config.toml
model = "segmentation model"
dataset = "aerial photos of the United States (SatlasPretrain)"
train_examples = 50862
image_size = 48
crop_scale_min = 1
horizontal_flip = true
cutout = 0.4
num_classes = 8
arch = "unet"
norm = "groupnorm"
hidden_act = "silu"
weight_standardization = true
pixel_unshuffle = 2
widths = [96, 192, 192]
blocks_per_level = 1
block = "bottleneck"
dropout = 0.1
attention = true
upsampling = "nearest_conv"
label_smoothing = 0.05
init = "kaiming_normal"
residual_init = "zero_last"
optimizer = "normuon"
muon_scale = "match_rms_adamw"
learning_rate = 0.0048
momentum = 0.95
nesterov = true
orthogonalizer = "polar_express"
adamw_lr_other_params = 0.0015
max_grad_norm = 0.5
max_steps = 19600
batch_size = 128
epochs = 49.3
lr_schedule = "cosine"
final_lr_fraction = 0.05
warmup_steps = 580
weight_decay = 0.02
adamw_weight_decay_other_params = 0
Rows from block 3, named by matrix and row number. Each number is 128 + 32 x the weight over the matrix's rms, rounded and kept within 0 to 255. All counts start at 0.
# convs0: reduce pointwise conv (model.mid.0.convs.0.weight, 96x192x1x1, standardized in use), inputs 96-191
convs0.60 [119 117  84 171 169 122 155 171 144 127 119  75 123 125 197 120 128 169 153 111 101 130 101 178 129 109 104 121 123 122 147 128 109 154 125 111 140 181 128 171  99  91 118 105 105 119 114 114 143 183 137 122 154 210 148  78  73 118 146 105 132 126 123 113  90 121 124 122 144 144 117 139 111 125 158 116 140  80  95 113  80  83  89 119 169 147 140 164 133 150 135 121 161 129 113 150]
convs0.61 [ 75 127 156 113 146  86 120 156 131 160 114 179 137 110 121 121 126 146 178 117 114 142 160 202  97 139 115 214  86 142 136 177 157  96 172 198 118 131 150 159 125 123 114  88 145 130 129 176 121 118 196 104 114 132 136 196 135 126 137 118 120 120 148 141 160 119 122 105 131 130 119 142 119 120 145 119  92 123 149 131 113 127 130 137 108 115 124 209  91 154 197 164 148 153  64 157]
convs0.62 [187 123 114 108 118 109 101 162  92 128 130 105 148  96 134 115  89 133 137 113 136  61 123 134  84 149 150 144 140  94 126 124 121 120 129 179 199 109  90 127  98 170 134 127 154 187 176 172 115 129 184 108 131 129 139  89  73  97  90  80 147 134 117  70 150 120 163 113 148 121 125 124  96 142 107  96 127 127 108 118 118 105 124 138  93 132 134  76  79  98 144 158 174 123 133 119]
convs0.63 [106 198 156 146 126 135 123 130 156 106  55  84 125 104 206 129 173 119  67 123 122 177  83 105 119 151 145 126  97 165 141 153  54 142 104 197 158 122 117 136  95 135 141 109 155 114 131 176 163  92 143  87 105 212 180 114 122  83 103 107 116  93  47 132 125  98 136 160  94  72 135 135  62 183 119 108 174  88 141 137 132 145 147 170  81 121 162 148  95 163 160 111 148 125 114  91]
convs0.64 [158  99  84 145 114  97  66 106 152 109 126 101 165  86 147 175 151 158 114  97 130 178 109 156 201  73  81 178 154 151  85 166 143 161 156 165 106 104  99 122 158 159 137 129 149 149 178 106 140 163 128 147 138 187 143 138 148 158 113 151 146 128  83 130 128  59 134 169  86 137 141  84 112 135 140 102 127  74 110  98 169 174 129 149  97 109 141 150 141  98 102 110 125 112 152 182]
convs0.65 [ 71 110 130 183 165 124 189 110 173 132 153 140 157 138 125 103 133 143 108 137 125 119  84 168 198  99 110 137  76 188 168 170 205 155 190 121 139 136 136 191  87 162 145  70 174 140 131 106 110  79 110  96 125  90 104 116 150  79 116  95 106  86 129  91  97  71 132 160 144 102  58 114 117 169 152 147 206 144 142 120  86 183 133 116  95 117 118 115 161 144 151 117 155 159  81  96]
convs0.66 [166 124 156 107 120 184 136 105 171 126  92 137 126 141  66 133 133 113  95 119 112 139 150 234  99 140 133 153 148  83 137 104  56 111  97 196 230 142 175 119 105 120 116  74 191 136 151 107 227  66 148  57 105 105  54  84  93  94 205 126 131 154 186 108 154 130 119 163 115  91 131 156 110 114 128  57 117 115  86 150 108 104  86 184 200 149 130 116 160  82 112 147  98 147  29 118]
convs0.67 [144 132 153 137  99 131 105 149 147 154 104 126 147 197 139 177 185  77 125 128  83 132 112 110 163 150 165 103 139 143 148 177  94 149 146 115 101  83 139 149 112  86 142 149 138  72 126 123 133 131 175 117 120 191 124  98 127 104 178 165 171 229 161 155 107  99  91  90 133  78 124 137 102 120 117 149 129 139 145 150 135  74 120 147 126 130 118 154 109 146 129 163 115 132 143 170]
convs0.68 [170 151 154 108 140 106  98 127 133 152 114 100 139 106 119 158  96 105  92 160 163 135 130 163 119 162 149 141  84 141  96 157 119 100 149 132 174 127 190  90 161 140  94 104 123  96 148 152  96 133 139 152 122 115  88 155 170  97 136 195 105  72 133 157 109 106 116 152 146 128 157 130 107 135 157 168 132 160  67 147 127 158 139 124  85 118  99  75 132 161 131 141  99 135 172 193]
convs0.69 [120 185 119 155  93  92 142 107 130 157 110 134 118 141  58  98 106 147 141 130 164  91  99 151  89 105 134 107 139  64 172 120  97  89 148 115 178 206 169 125 164  91 111 144 129 142  94  84 105 207 125 105 208 135 137 104  83 116 156 104 161 102 137  95  97 220 115 118 112 102 131 106 124 172 152 122 194 157 117 182 126  61 141 107  62 135 150 218 132  60 123 137 145  99 140 145]
convs0.70 [144 147 108 128 135 110  93 152 152  99 117  90 134 108 133  98 110  96 173 116 112 117 108 136 111 118 130 131 109 109 141 179  86 183 106 105 239  84 104 142 112 169 130 159 132  91 134 130 130 102 153  80 129 110 135 138 123 131 122  86 133 137 127 114 107 107 132 133 149 124 126 124 121 129 128  94 166 122 135 160 124 126 131 128 117 107 128  94 109 149 150 102 204 135 135 157]
convs0.71 [140 110 147 190 130 129 131 119 158  90 137 132 125 121  86 131 174  57 128 168 137 115 132 127  89 125 105  90 150 165 155 200 138 172 127 123 165  94 122 139 166 162  90 196 150 143 151 192 118  80  82 121 110 155  87 117 121 112 160  63 129 137 130 142 110 178 108  91  90 141  68 154 118  76 206 138 114  71 111 184 153  87 200 209 130 111  65 130 128 126 149 126 182 139 134 125]
convs0.72 [141 106 123 116 121 129 105 120 144 147 159 176 132  80  91 183 156 126 110 100  75 179 173  73 103 175  84  84 182 151  80 139 136  90 132 131 118 116 150 112 112 130 115 118  90  66  93  53 172 168 175  65 102 169 137 168 194  95 162  89 132 100 136 167 133 153 119 135 147 108 141 136 136 136  97 136 109  63 113 101 114 190 178 112  78  99 158 137 185 147 182 109 157  97 128 134]
convs0.73 [116 137 105 101 110  80 110  97 146  61  97 104 141 130 176 116 137 153 131 136 137  71 110 127 116 101 129 132 157  53 149 122 185  97 132 173 140 147 135 125 155 126 127 135 138  79 101 136 123 142 149  69 124 138 189  93 168 124 159 180 180 150 129  76  93 126 152  94 129 158 112 136 126 130  81 103 130 142  80  78 114 192 143 142 188 111  86 162 119 148 169 109 160 113 206 165]