Weights of a small segmentation model: activation silu, 19600 steps.
Rows from block 5, named by matrix and row number. Each number is 128 + 32 x the weight over its row's rms, rounded and kept within 0 to 255. All counts start at 0. Numbers have three digits each. After the name is the row's rms in percent of the matrix's.
# convs0: reduce pointwise conv (model.mid.2.convs.0.weight, 96x192x1x1, standardized in use), inputs 0-95
convs0.0 118:183131131169102114095122133154168157129150139137118129127175085140094101147115121104112039141150121105131146164144143077145116141090138109117072097109151079115138158141100128147172119113108174110117186131235140145121161084173138100108139111143099101146172075131100159126122102123158143150
convs0.1 088:081143187067169114123109166122096122238181177137131142135136116115102142102069154091227108199118138146047089128139146147137047127145123137068135129105142133045140149134114118131124118068141077117122126137128100103152181101142158112133099170125207116123142116132141169083114129166134171130
convs0.2 092:082132178134086140126191108157092104146140174141178123152225112062139121085081110110129155198112163136093053152148171128118118121058159041192084112125200177167144157165134146106132124129103097134087163147139109063086145150115123136106123182081136109154232189096159122157109125153147134096
convs0.3 114:086120106185127121147126076132109099112168097134122179104114141085156133136119113158089113145186094069162144044171131119145102165110140099084133116122178135145129099130083152200143131134128126103180201144167119153121136134113125069152113140130156114138154152162099116154072076193107186172
convs0.4 083:131167183108173094110177125177129148132094188127148115145109145193114119085127198142113169134130126150093087107147120091103093130145118133135130141154143111142150122153118084143169116167169067100098120137158072135157133092103188135122100141105172144099138117126189119104165102146114139143
convs0.5 095:117161095121116093090151091169084146166126135127122122125118143031162126125122145110128182154134143120137155152166213161159106113112094137080132130051108144206132151125119064154168190112139127095175081167118135135129122127138129124076152214135131145113178165119157150087104061132121144165
convs0.6 086:096199129134167055140154084149090117120104117147123086083131136098161139136115132121171139221144173091167122113209152115136146130122084106074107124107114157174120173149097083131118158128170110164192098142093113136102113114096133140138098165134106102090078088107133085066189099130140161144
convs0.7 099:089147117103157116138164109025149151129124155128195197171103113132109122143130110128168176171139171117154129154174093136083140187136127088075102115112143220121127128156128147104122114162131152119101045127148137103135135125112152102145150095073156122159121123107108143115137115124167152156
convs0.8 118:098083141116172171098136139171159129196120162170105129088124093148126114107110091108135085162137108134093091118103100105107102107094170122119142181113144143162111068102139139122132114086123119140121170133126094112118111162187177092202140135041174161133171092144161100113151163126181139108
convs0.9 084:099070082156149097179125137146140143230079122139094153140139129121127141074119085181193107114162104127119172069134139124131102173180141115088141224103099148127103130124043107087164140115149141134116088107142145159151132104186140124079145139123130187128098115131107097118126128136138158123
convs0.10 097:104153137161148113119134131191120163133184161167116150143161113206112121177167154151163026145145114135123121103127133113170128114167171097132087200128166050129094114138107126109140115107206084103113130115116114141126143109156109115153101195133196162130093087181125089119126096176114134081
convs0.11 127:090103115181097102077058151077083151178145150087177120123092095193174121111106131149142097141140172116151169101090139131121051090107106178115085192151118121142166139117143041123112114154160129147097153080111166141100147107161087169065129136161129175134080107107165131145110105103147090146
convs0.12 063:156181098136088140114133132099132125078141094100110092131099170157152128088102108078125181111124115255108118185133134109112250117128127116144189157150077117115117128124119143132137179151139119105140092092111094135172133194121109077112100132148167093120116101092139130095120166127123127119
convs0.13 109:120161128095125119226200138079072107096087141137114131137151121145122147107080181106142186130132143202114099116141131101118220155165126092113164177134108100108120091112117115076139183117153113113055150133105156107114142160112108079091098094101088173123190177133125112167131058135091147135
convs0.14 117:144147133113123133191089205102133135162150074140086210135075180122092099101091104073170167123144094179122067113085088104092109102134130107093152150137156162145106112118107110152160192140112160121143111084125207104083187168123136094121131094139145136119143089144113118104099110172129154122
convs0.15 086:142154108128099106134122135119147111126104092163106087161104202167114119131127167155099164148143112217074174178107132145145154137153124084082214094118112095171130127124103150165116208147176143126091110110112152141122117129103181098140065111183126146100046070124135119102160110109123134126
convs0.16 067:155222097102100143134126131125098075085123058163128099140126165194117148094133098127089169118133094177081126138109086104088153099144111186188118088123078126168118114139122172151084178168155123125150102106096100132145112147142093134082144136200131111101108133112155161124120187111146146173
convs0.17 109:114156100082118113182139110115107109096145140101139118151097118141161146125154125138095199085144116178160123111130162068128155132196123168122138126167088097098102137118112110098098125200156093161140135169107109111124104190074112077158097117151179098108123166084181130118121183148110069139
convs0.18 093:148138100143108122178105121184094171101152109120136150182072120090092112082168158172090174121156129205125127149113094120166190103102114160129137108129115130113124099135101084168140102170128127115106105086103104167091151129122120077147103071180130090155118097135141132111083146173102096175
convs0.19 055:115145130143092093149150141086204096073073127160112085147144139160105147089107143122087155134132101229085139129125121097106136094123123155189165105166126123139106138127184203124099215151153134126084074107085123123153102130137089117076126137230120146098130128119090140116134114105126129140
convs0.20 095:205171130118109147113173157160185090087100099097113097175104105143122169085130111146110191090082093126077084160130107114086159086133114137146079110137114132138104143114177105124080147151140114122121085136159104176114095156135147087092145099132119102114177171099089127117147137114104121127
convs0.21 094:085131070090124101176172137089133145072130097130123114122073166172107105110122135172118140128138151255124145132097106128124129115128124084179221100159102130142122150107083098140142107087107107135124076132065113151171105099111146112107094167162146129126127111141112121179115114149142111120
convs0.22 056:137205141140121120109137139110141105060089083120120082137125177158140138098099134100112166128110102255104130127125137087098215095128126201174170129147114112142116126135165124152095223160148100099105088105111112120171110187138100110099116118211144124082108123125136120120126134122122106161
convs0.23 068:155171049078122146156170126131135128113143089107129083140078137098157131066132102101103148137119138224087100132074076107092249126151106175148159195139081137137120130140092093148103100175130151089133143137082088124155135177126128086126100118143176101119170131112146135095103123134126114160
convs0.24 088:121111140096112160141145210106127113106098088185107180107140141083126157124158130142077146106108148122101050082126133132172032080151130133184082117170161069154133152155108135138108107128129170125125143153067122148133125128117071093161127120218120100173163131107057108126095092100052108132
convs0.25 095:140166140105155115178165158130146117169149143103159155112157130145043117105120105131211193178135150171166118079170118108128106124106078131135166177114163131145175125161171138095127146155166077107143123080153121139130135158127112157091161104145111146116124113097097145166071124114133127152
convs0.26 090:171174212129130135161124132108170125183179145099102138138139120255073138149107117104132100139141143185199115159135154126137131112146106197141135133075134106118140115109155145178130080166127082089165129085134093151130152096074169145133149135127123162146108103133105111119090124119134088120
convs0.27 096:208106123166100139116112152185091082120148107088113164101135119138163105124108128115136091131148138192105187129073174112199110156135153115146088100164143091101181105096077161119148112054175128118122111149115127174140192105113187193173090121158143138193110108111160096154113134133135109190
convs0.28 098:169166107129178099092123116068101086118151176120102106112139129148148104123112105141055213185216122155179152115132128108142086140163166174163124108142055132152143125121125146128115090126135119147169132116169132167053166089118091154068186159144105130180160142163143099130125129119117169125
convs0.29 100:154192151103131139159116133141140141162103094134114133137127033158074151138104163100152172129134141126180104125207131146040141112129114130154073070145089069110156114091152168119121105182132116075110102132188132110109121082085107171137132139104128070134102132175122097101097125141134139146
convs0.30 111:066196179139150120094169111115109147131168122117148097148141115066119161081144139238121117158110166133123169079146134146107078141105154113170117230117110130114120125157139127082161117139118155115127105127120139093202160099125130147087102153107063105078149114127118070132160140155153112149
convs0.31 107:066136113067171144128206084145110164106122161134117149137061138072164151132164124100074115139099119109078077195114141132100091140113150066121112145116137148145169159119106099154123118111163120078085158142162092100169083129061155145144091128033113159134153159139150090110132124156126142101
convs0.32 109:153125073085130117057139147070151129100080076138137141159119103128053147112161094184153162115134104154089193134117112147133106096137086167124158145146090121164079116169127171134078136163149103145151128088148145121145149145137132132147066174137163131141070113128166121120159071160089103094
convs0.33 101:068098139141085132161128200088154095101134168122106117088150177123154126068174145202126089096190151215097129073104117171144056125104113173169136114091071127147095132140141141108179092132107124159105198174100114131118224140157103105108112082175111081148140166109130123161161125165126118128
convs0.34 119:123177135061097114148086162210098127138138136181131143083183095131106117126095128141117115100112118151107150102090134125127071137137107162128117165140111105168147123114124123125136053086133107193137051127131131127113109129181078173120132146099195174133153118110181118158127110106099102106
convs0.35 095:171122040183186105102125125130148095095112163120141136157116208118158156060131126063112151117153101133077137137123154134171122074118143189162145100113069110100146128141104153049112186183085103136136106163098049188143160179153114086095117082129163155119088144083176164159142118102113144149
convs0.36 100:111091156184154133130125156120147137122106100128122129186087191144134145109092119237167103119143095129165101070155148098112105135161139191118107182123081087172133104132137177169117070167141146134154060140112078131124201146177078134147106118129102123104118096116091098141163118141130134121
convs0.37 115:122147142131110124153142109138101130126095105133170123118179144106123145095154162105077163125100161053157161111086124144101094131109156125118150139107072168129114122130091095142138043124136110128115154110156128140133180142108134122165146094137174104133120153156097162143138147177086102130
convs0.38 114:073089196199197135130097089118116134116163178129111156139104128154084115151083104109132103151110088148157164094104095158094096121048087079110114147102158190087112138125156114117099122159134105194208091144166099123118161085081112125137126159074130098159133159131088127149116119131146167093
convs0.39 096:187145077154148131129073116106134052094059115133144112096111148076128096151122094190137129153130103163194100142162130110089069128147150126137106155123145070186118112147163136100115079100145168134171087144077119112105150093155144138173122141126173181121151157126096166151124131144110149154
convs0.40 100:160102098177120061120101120178183136100147119156114142156113133171128177095132114158116048115072136097120132134129179088151187163121158122152124154089113131130137167109127129087092077110161106158096116076161150134179152133125162092126110191159115178107121137140108140141144087143091143126
convs0.41 105:164105163095128109164147173167121149122157149126126128182157204181156118099153079081089143142114149087123112157117166119162098107148166152157163097099137097127085130189163117124145187142144158140146196096120148097110132121107150112135086132151165096152189127129135128208149113156108104147
convs0.42 113:171156154102160138122149159108133139111195135111157113109120110116137157176147061070098124156101124101093155157123078147136077100106132152188036145171112172121078163135146107151125093073171103169116120118164123149138156123100150071175155065102108108123174110153152131142103125116139096125
convs0.43 099:086109031120117187124092082162036121118085072122151134158074108070182108083144102109167175137105126115114156109166168097162142155134140157099115084129158126141128123121088112152151123140178131115168112164216189126124176116163181173125106118107118126185107115129110124121105092108162127142
convs0.44 116:130152096155127180119168040103137168095199125137090098189143165145135110161132085097144166172178122102098123188152153163129145142155132141146103123134204128086152125133125100191086132125102163128162076079208117129079130101054128116173094073164080132073135122108124158063118208148149127110
convs0.45 080:132120191150086131090172136088143137055112103178157151154108111142166190136134098174079111060154120164134167046172113142138145142123130097178127091134132155131092139132141169132064083102147139156106133155141123087165184137131120123140074086103113155210116119152100121097128183112104081105
convs0.46 081:122129066152131107134160080175126134042073074107135092159151099104152117085135102155118137141087093147136171139107122120113074142165139119130146109103085160119106171135107073190151131167131147129178078139171107142104156133113147054143167140093106163087089100156133122138141130126117101201
convs0.47 093:160138177101084112115180145152140093052068158114101104110127121092116093156148145200123060147134095095139158144185124074102130106117101128167094154087068137144105119109149088171115157158157155124105145115195127083161169101125096079127173103087133130132158080148155127169118140130128127154
convs0.48 093:120105126112118115103115135135140170191092119137136142106142129106093146133096188096117098186138132098130166163085186160109102147072153171110152102121107177071118142120168171139113073156120078109184141157141158157079150149114105130109133094127145105160151086114149096124151126130115076113
convs0.49 099:160155138159092138102119112134165103104148162130133172137116174110122133147105144200149041120143136224119144100132094150142093124130167153168158146107090064105098093113135169152111071132078157117056149114160121156109161105116088142121071101189103208162083169177177142129112148120149115118
convs0.50 099:131145125084137096152133157154173097066116154140170114114125097171112152081119117108112118178087117133151187130074094105190155112104139148207154095187136165105148156139227065123101089139113145077133105121113149116158097106099062098099087153146125154124069148153145129145102180085141120119
convs0.51 103:153115142134052130119098117109166176160129104125112192099086093111109119082139183094140142109104131049034092085139190177124148140103165169114095132149126119100158185110136168079144058102096104087118154109148149146168140158154125143149073110092142103129113067142179110171146077152135098102
convs0.52 107:108054131113149146118167167128177166099126069116126139141175121102169149151138099135106103107061067146211122043203159144132130153028121139144119118127138122142129126105069157059107110106149096153109193141127110130152133166092137126111116118110119179130152088122140135136118142153093138120
convs0.53 101:158162082060101123159115148128200110066109117158132090122175102106086124102161067197091146142138100201148146152123082149145103113162100162107067167174113112088095129115125135126091107115170066143190087151121140137145144074151112092108140103110137197173074120132107127156156117123121129110
convs0.54 127:107122127088105095136185195075159081114130129171155150142082204114136118107146161169178071145112098155174096111115178145124121076128138179093113116091130062136145131150138112115107112042155115151079094125132125167177127114176156055114196042155096077101127120150089148151112100080167105164
convs0.55 102:069140129145110093115136105096235114090117160112160135085121117096131157077153166125144071169121133077155146152083126110186031112161116193142139145132115099079114131104133178133130080105075176124133112146154129136104131206143111108067141053100111162123143148134162173131126130121158112159
convs0.56 112:076155126156125134122176100118134129190109135104141156141102105160086135054133201180173122204110138226148170145118107166115099114158105108148117112176144117059112117152139135073147073147130185152124108136129196162151107148129162170109127128097103077126138097136105093127103108090114124133
convs0.57 117:121195131095134156120107080176152171124116086147121129126110135171134123104117138088132082087143134152134131175138127141129124095158097157137090126176152131077119141144134123074129133066119104121116044178147170160176161196108120100100134192127156118140094100086108110128162142106170167127
convs0.58 108:091128076155147057089112096101166118103142125154175100213062111096216153135133147099124084139128136170201097197146109133153152130080169189098117138236114108099120128120094131135110089077117072124091147118136157117135103071118066143143126128074136178133129122141140142175135118128111205124
convs0.59 112:143186123057133154141172100127103125084131161136107128164089107154133142156141129047122131068156118123144105178180127133119121133178138135141126098138114098141123153126111119157121156128156075162144148131117132133128115106103090102124102209066114143153055140121106157132112178154130149124
convs0.60 092:148109128125162168135095178175107134147079100114106132158086103113086145124142116115162169129103131133114145139102082117173097093069100132123130103180129127149152126164109111065099191081092091101207121174127122115159134098118095107152142116150100083163130154135145125127095078097125076096
convs0.61 087:189134197109107116109106109066167156180095140100079083115099145104130118167126174150081124152088154104124112164065127133089150100099160143217153110141162080102140110127182126126169084167159066104106082113174170082141092137100154174184161087136126128157172155107115126155117186097126138167
convs0.62 090:115125082091122128133132117160162142174106114149155132169145090053094127103124120101151115128175152142145132072160139121180097097094142088171138109125101128116119109136150185117109145107180145171149120163070145087179142140163090162100156151080104146153109113143091109118147019130171135158
convs0.63 114:119110125121142135075139173053087145157106130123162127144131091083149131109104137081135094100175129137136192114144097122093144134177168208139134047128169129130158110139086129127093096077155173211127151098089180108134161114149110141139116116086103152110117140185180175177104108108192123187
convs0.64 090:157138112197144093140093123095131135155102111137146108178103086082136138126123131132125155135149131014108131149115152141131127123124177113155185098123116123148094142089137177172104153047120137098154112128087153134092134169101092194143154078059066185146154101139192106126126059139148134187
convs0.65 088:209130182122112155173149109092122131110190139123116115091103159173138104090129123122066084138120136138157095109075140087140093118156151172228081061138112170072130121109087114155132207139140076092135141136097146121117067102123152140218112062151162124128179156131178109161171155152144094148
convs0.66 100:172106113205168077123073163086068145151146155136115125150160107196119131145122145131170137122140131153144188125065146192100136117060133105154167081123084085092141104133088108156157088130136087049148129124208140119098156118125091170116098039134115195113086163101084140157160156128098171131
convs0.67 133:157085110129157104135100158074119087114077192128089107160190126133175139186113172156083107147163126155116129113113136135118134128101108170110134148167148112168132136121114093101168149144146198142115067144103131113138154109052129190164105176194112170133148135196077201143118159147131144075
convs0.68 101:151115150096170133109149146157154124163119080168167148139131127071147145139089144087097103078095132063158156106118192123182084125163114090173060148248151108183136128084154117128102148104126114111090117139118095118117115085122100106093159138104114084144104123118157113167141030117082132137
convs0.69 112:075115138133125137156084141147118162178104154151080126143101127126063136078140162100083172145087119177094168102111124115187082154134117166149122118152110091145206207114149119087135148133117084082159162160115152174092103106136102104151110114181100123080141141131096113143054154137129114110
convs0.70 118:149144134167070154163146100169159127109107161059183129165130101125175158108171136152109179111163175193153138101123154115144097089132199123060096152127135159132155128144118151116144140104119124237128093159088159136195165095091136210119125085100133212110085113065147153130164155134103087103
convs0.71 091:151133178146124144198144130156087132094090123122130102139087131166151161172153154174136129078142172100166163093050084154112116081111132174212125155128126184112121103161182120147144156201131093186157141126109098113101138134111135125183175110093112174153113056069128105175086127116115098107
convs0.72 114:100160162111128105186118119142156153145102120097138155199127096152123110169114125107085128210087127138101171121157084058114078152174132084109101150115142095117111149101126131122175149072135126125129145095170153142127152105140168199166157082096126133069128114182169098170091081127159108155
convs0.73 081:108142055140104103121144099153099126183109149094127177138140143121096121158132122091161129189168116096109168133132120177147130123182123178065160170107071114136162153119107098106142131084120104165205095110164101134079136075156156192137149146131124086106080156150141121125121088143154132219
convs0.74 102:053148100090044063158144085119141138106087086089194132127089134109128144116144151134129138156122149137108164165120098115110069140114124130141159130101125118165159171107154132190128096178146136138110107153203135119099108115138132150129121171151127170155154138175140086125185123076195103137
convs0.75 105:072134094119158178161145083129110110124085202143125164181142116105153103088193125153060188147118130115153166122128118184086104158174140160105104124103113139147173118126138127128104114133169078164131121156156129109100124173093116153121101131079137166193103176095112110145146116118158098049
convs0.76 086:077163058120203128074155112111108170095170181136146093124102126134156103148130128123122119160124130134157173140144095152134125160113113157095133140154123113146154141140114105098120153168130104135215146161154100148083145090118085091086073099125136101098034092141111083119114142178169124174
convs0.77 095:101145164113107104165135087119103138114091127156155134103187118088100127062090140105130146141136116125142125111104099125156109147100093193132133177153147104180152139140141074154134104099085153128095121134158192127126095108133166141132180172084124098094121113231150101119087059071171115108
convs0.78 114:108104134099116134110173153119130123156107173140141101072116090117132140051105139070134032108092164146091154166135086134097097114109107159164129111135137069117126134153153157136137131124123130111140208131162167132099143122117138181082100173131114099173156117106108076110124158119122140090
convs0.79 106:200113173103153100096108073119162151109181148132103114174144131156141116180070112142136172129108175177156137180116135112071103126128152114069101171136109099147137132093147202134167121138176174192123133102139129139113150095126127079127095173101161164127120092138142060141131141165141150054
convs0.80 095:140193145080164090167171056132129185151071091153174144189129100117114101115085162108150206161129140105124152164110068080101168115137128110110131097160082206129152123134091084104092158141087156147129147058178093113144110159208177081118145039121152103115159145091126107095122131150165156159
convs0.81 101:166132179119110070162098153107119117166154178178128153190106135142156068079139154120071154185094144102128140173102106119122148087160177163106116185117158106181110171132108116109099109146153074102132153109135099115126089085205102100153191153080094111154159130137102098127107088112117069159
convs0.82 100:148104084076098148148103125083121166188131192142155108123153141168120102136176121073146181137134112136135095147118139127108129144138137158085121177135096086146149131147159121140129120102097063121131125100127200108119061094195137109110143199095116101112127076092112142111088128082180129148
convs0.83 113:143147165114176159107169122159075141210163150133124123112103095147145092111084113151221191131118102146121154100139129140183180119171089129112069133095087099141105139144174133161156134145134124126165107148164135095069170102154152107116128092100146085108088142135105143101110177117216094131
convs0.84 108:124133124126162193149133141118131107138189160077124125128163146139136134080105122069137137136100148130071142135134101107117156148099161120168108160133108221100114117138101175053121121129176164083082104120098138074148070184088121080172157113060127131121188125143133132159139081084116128108
convs0.85 099:140141089172166132129108177093155103130139136117129149130125121111123146137125151098152111155143078104089164074173098071065150107144117125107169166098072028173124102113228172168123124139177078130146119083104130117154118162055055108162173124090112154145116095105135142128116182103170129121
convs0.86 081:086132128107152142102199161134149131125155095078106100142080152110137091136069115140131056130118123158087113120178124153116113124091149160156144137158131114166153131144151167107098162086123164093074204163120115080106103113090095077157142107143124211094104162149200121167111183146125080089
convs0.87 091:124063153113148096116144121144178131114137108152131140153125123065105139123119154102133146063126116141086110096121122130112074111104142098068137122166078083092094124106179136106079177110125120118096203153153121131128152126060164117128093164199135132158124084148142109200123080113104107110
convs0.88 095:122195203175142150081156138181154116142116142149072147146126166157124104105074103109126075122109080143138153094143157139151132104136120204160097106139158117075204161134141106051115123146207143151091109104100121108132148164096089115116111204125105170136126156170074126156161083130131096103
convs0.89 106:075097105154151066182166202190091114089167113116105139153113130158161137141141111152159114135153130208148157118081083163135094115110129175160116168121125181126143132152074134183138168157137115148121118124088130121116114162134144114119138140132102190150148080150165052150119130143134129084
convs0.90 098:131122114126096139169211133120143130134138089144127113108096116049118094052150062126063088167173117151092156105190090143128137132141125103117121110114114147155161138131142201124068098150066160078128144126177108134144092129103130081115174202173146119158176112154150156132123145061069163112
convs0.91 095:131117154186181116134085101100152108162116120139110116131132176093082114164173140138140149153119078140207152147088162152044122095116127188106183162159120141142105127130139112137109125133116148120122188127097131163150121114041125177121134081107105103118142112127098109131107108184095076136
convs0.92 117:146112106103083100076095148073156166119069088089180093147116175116164136179145172144150105102100166223130189092141129118159135133168102131095160099141139189099116134162134161173130144156118156142126077119078130155089135112113166077177138131162169149182104126121091091097119112136134099107
convs0.93 109:167146111141100199177162076150126159156101073126110131178167118132129111124080127172124093172155154140078097103127090116083114093125123129113240125134145142167085077143151143179114126052106086144119093126116163086143122104122141109115061136122108180087129170195123140136142161176120106086
convs0.94 075:160142081106181165160125135074060124191145125158113134174126170202137107144123085090135103118159130167108152158129137151107201107081136145114201130086129094148136093104161108105129136140143135119079143163080043140131108110124151121112129057153150139106098112110140139113111115130116171117
convs0.95 084:134107178112141087115126131113121102097146073148081089159070123158110135133118122126143076088114135158118161137166205128158160082158172203180066168123158092129126119100133133146133124130131110129084172096127086145114056141145106134147136114168146184156143082161146138188053162108107102136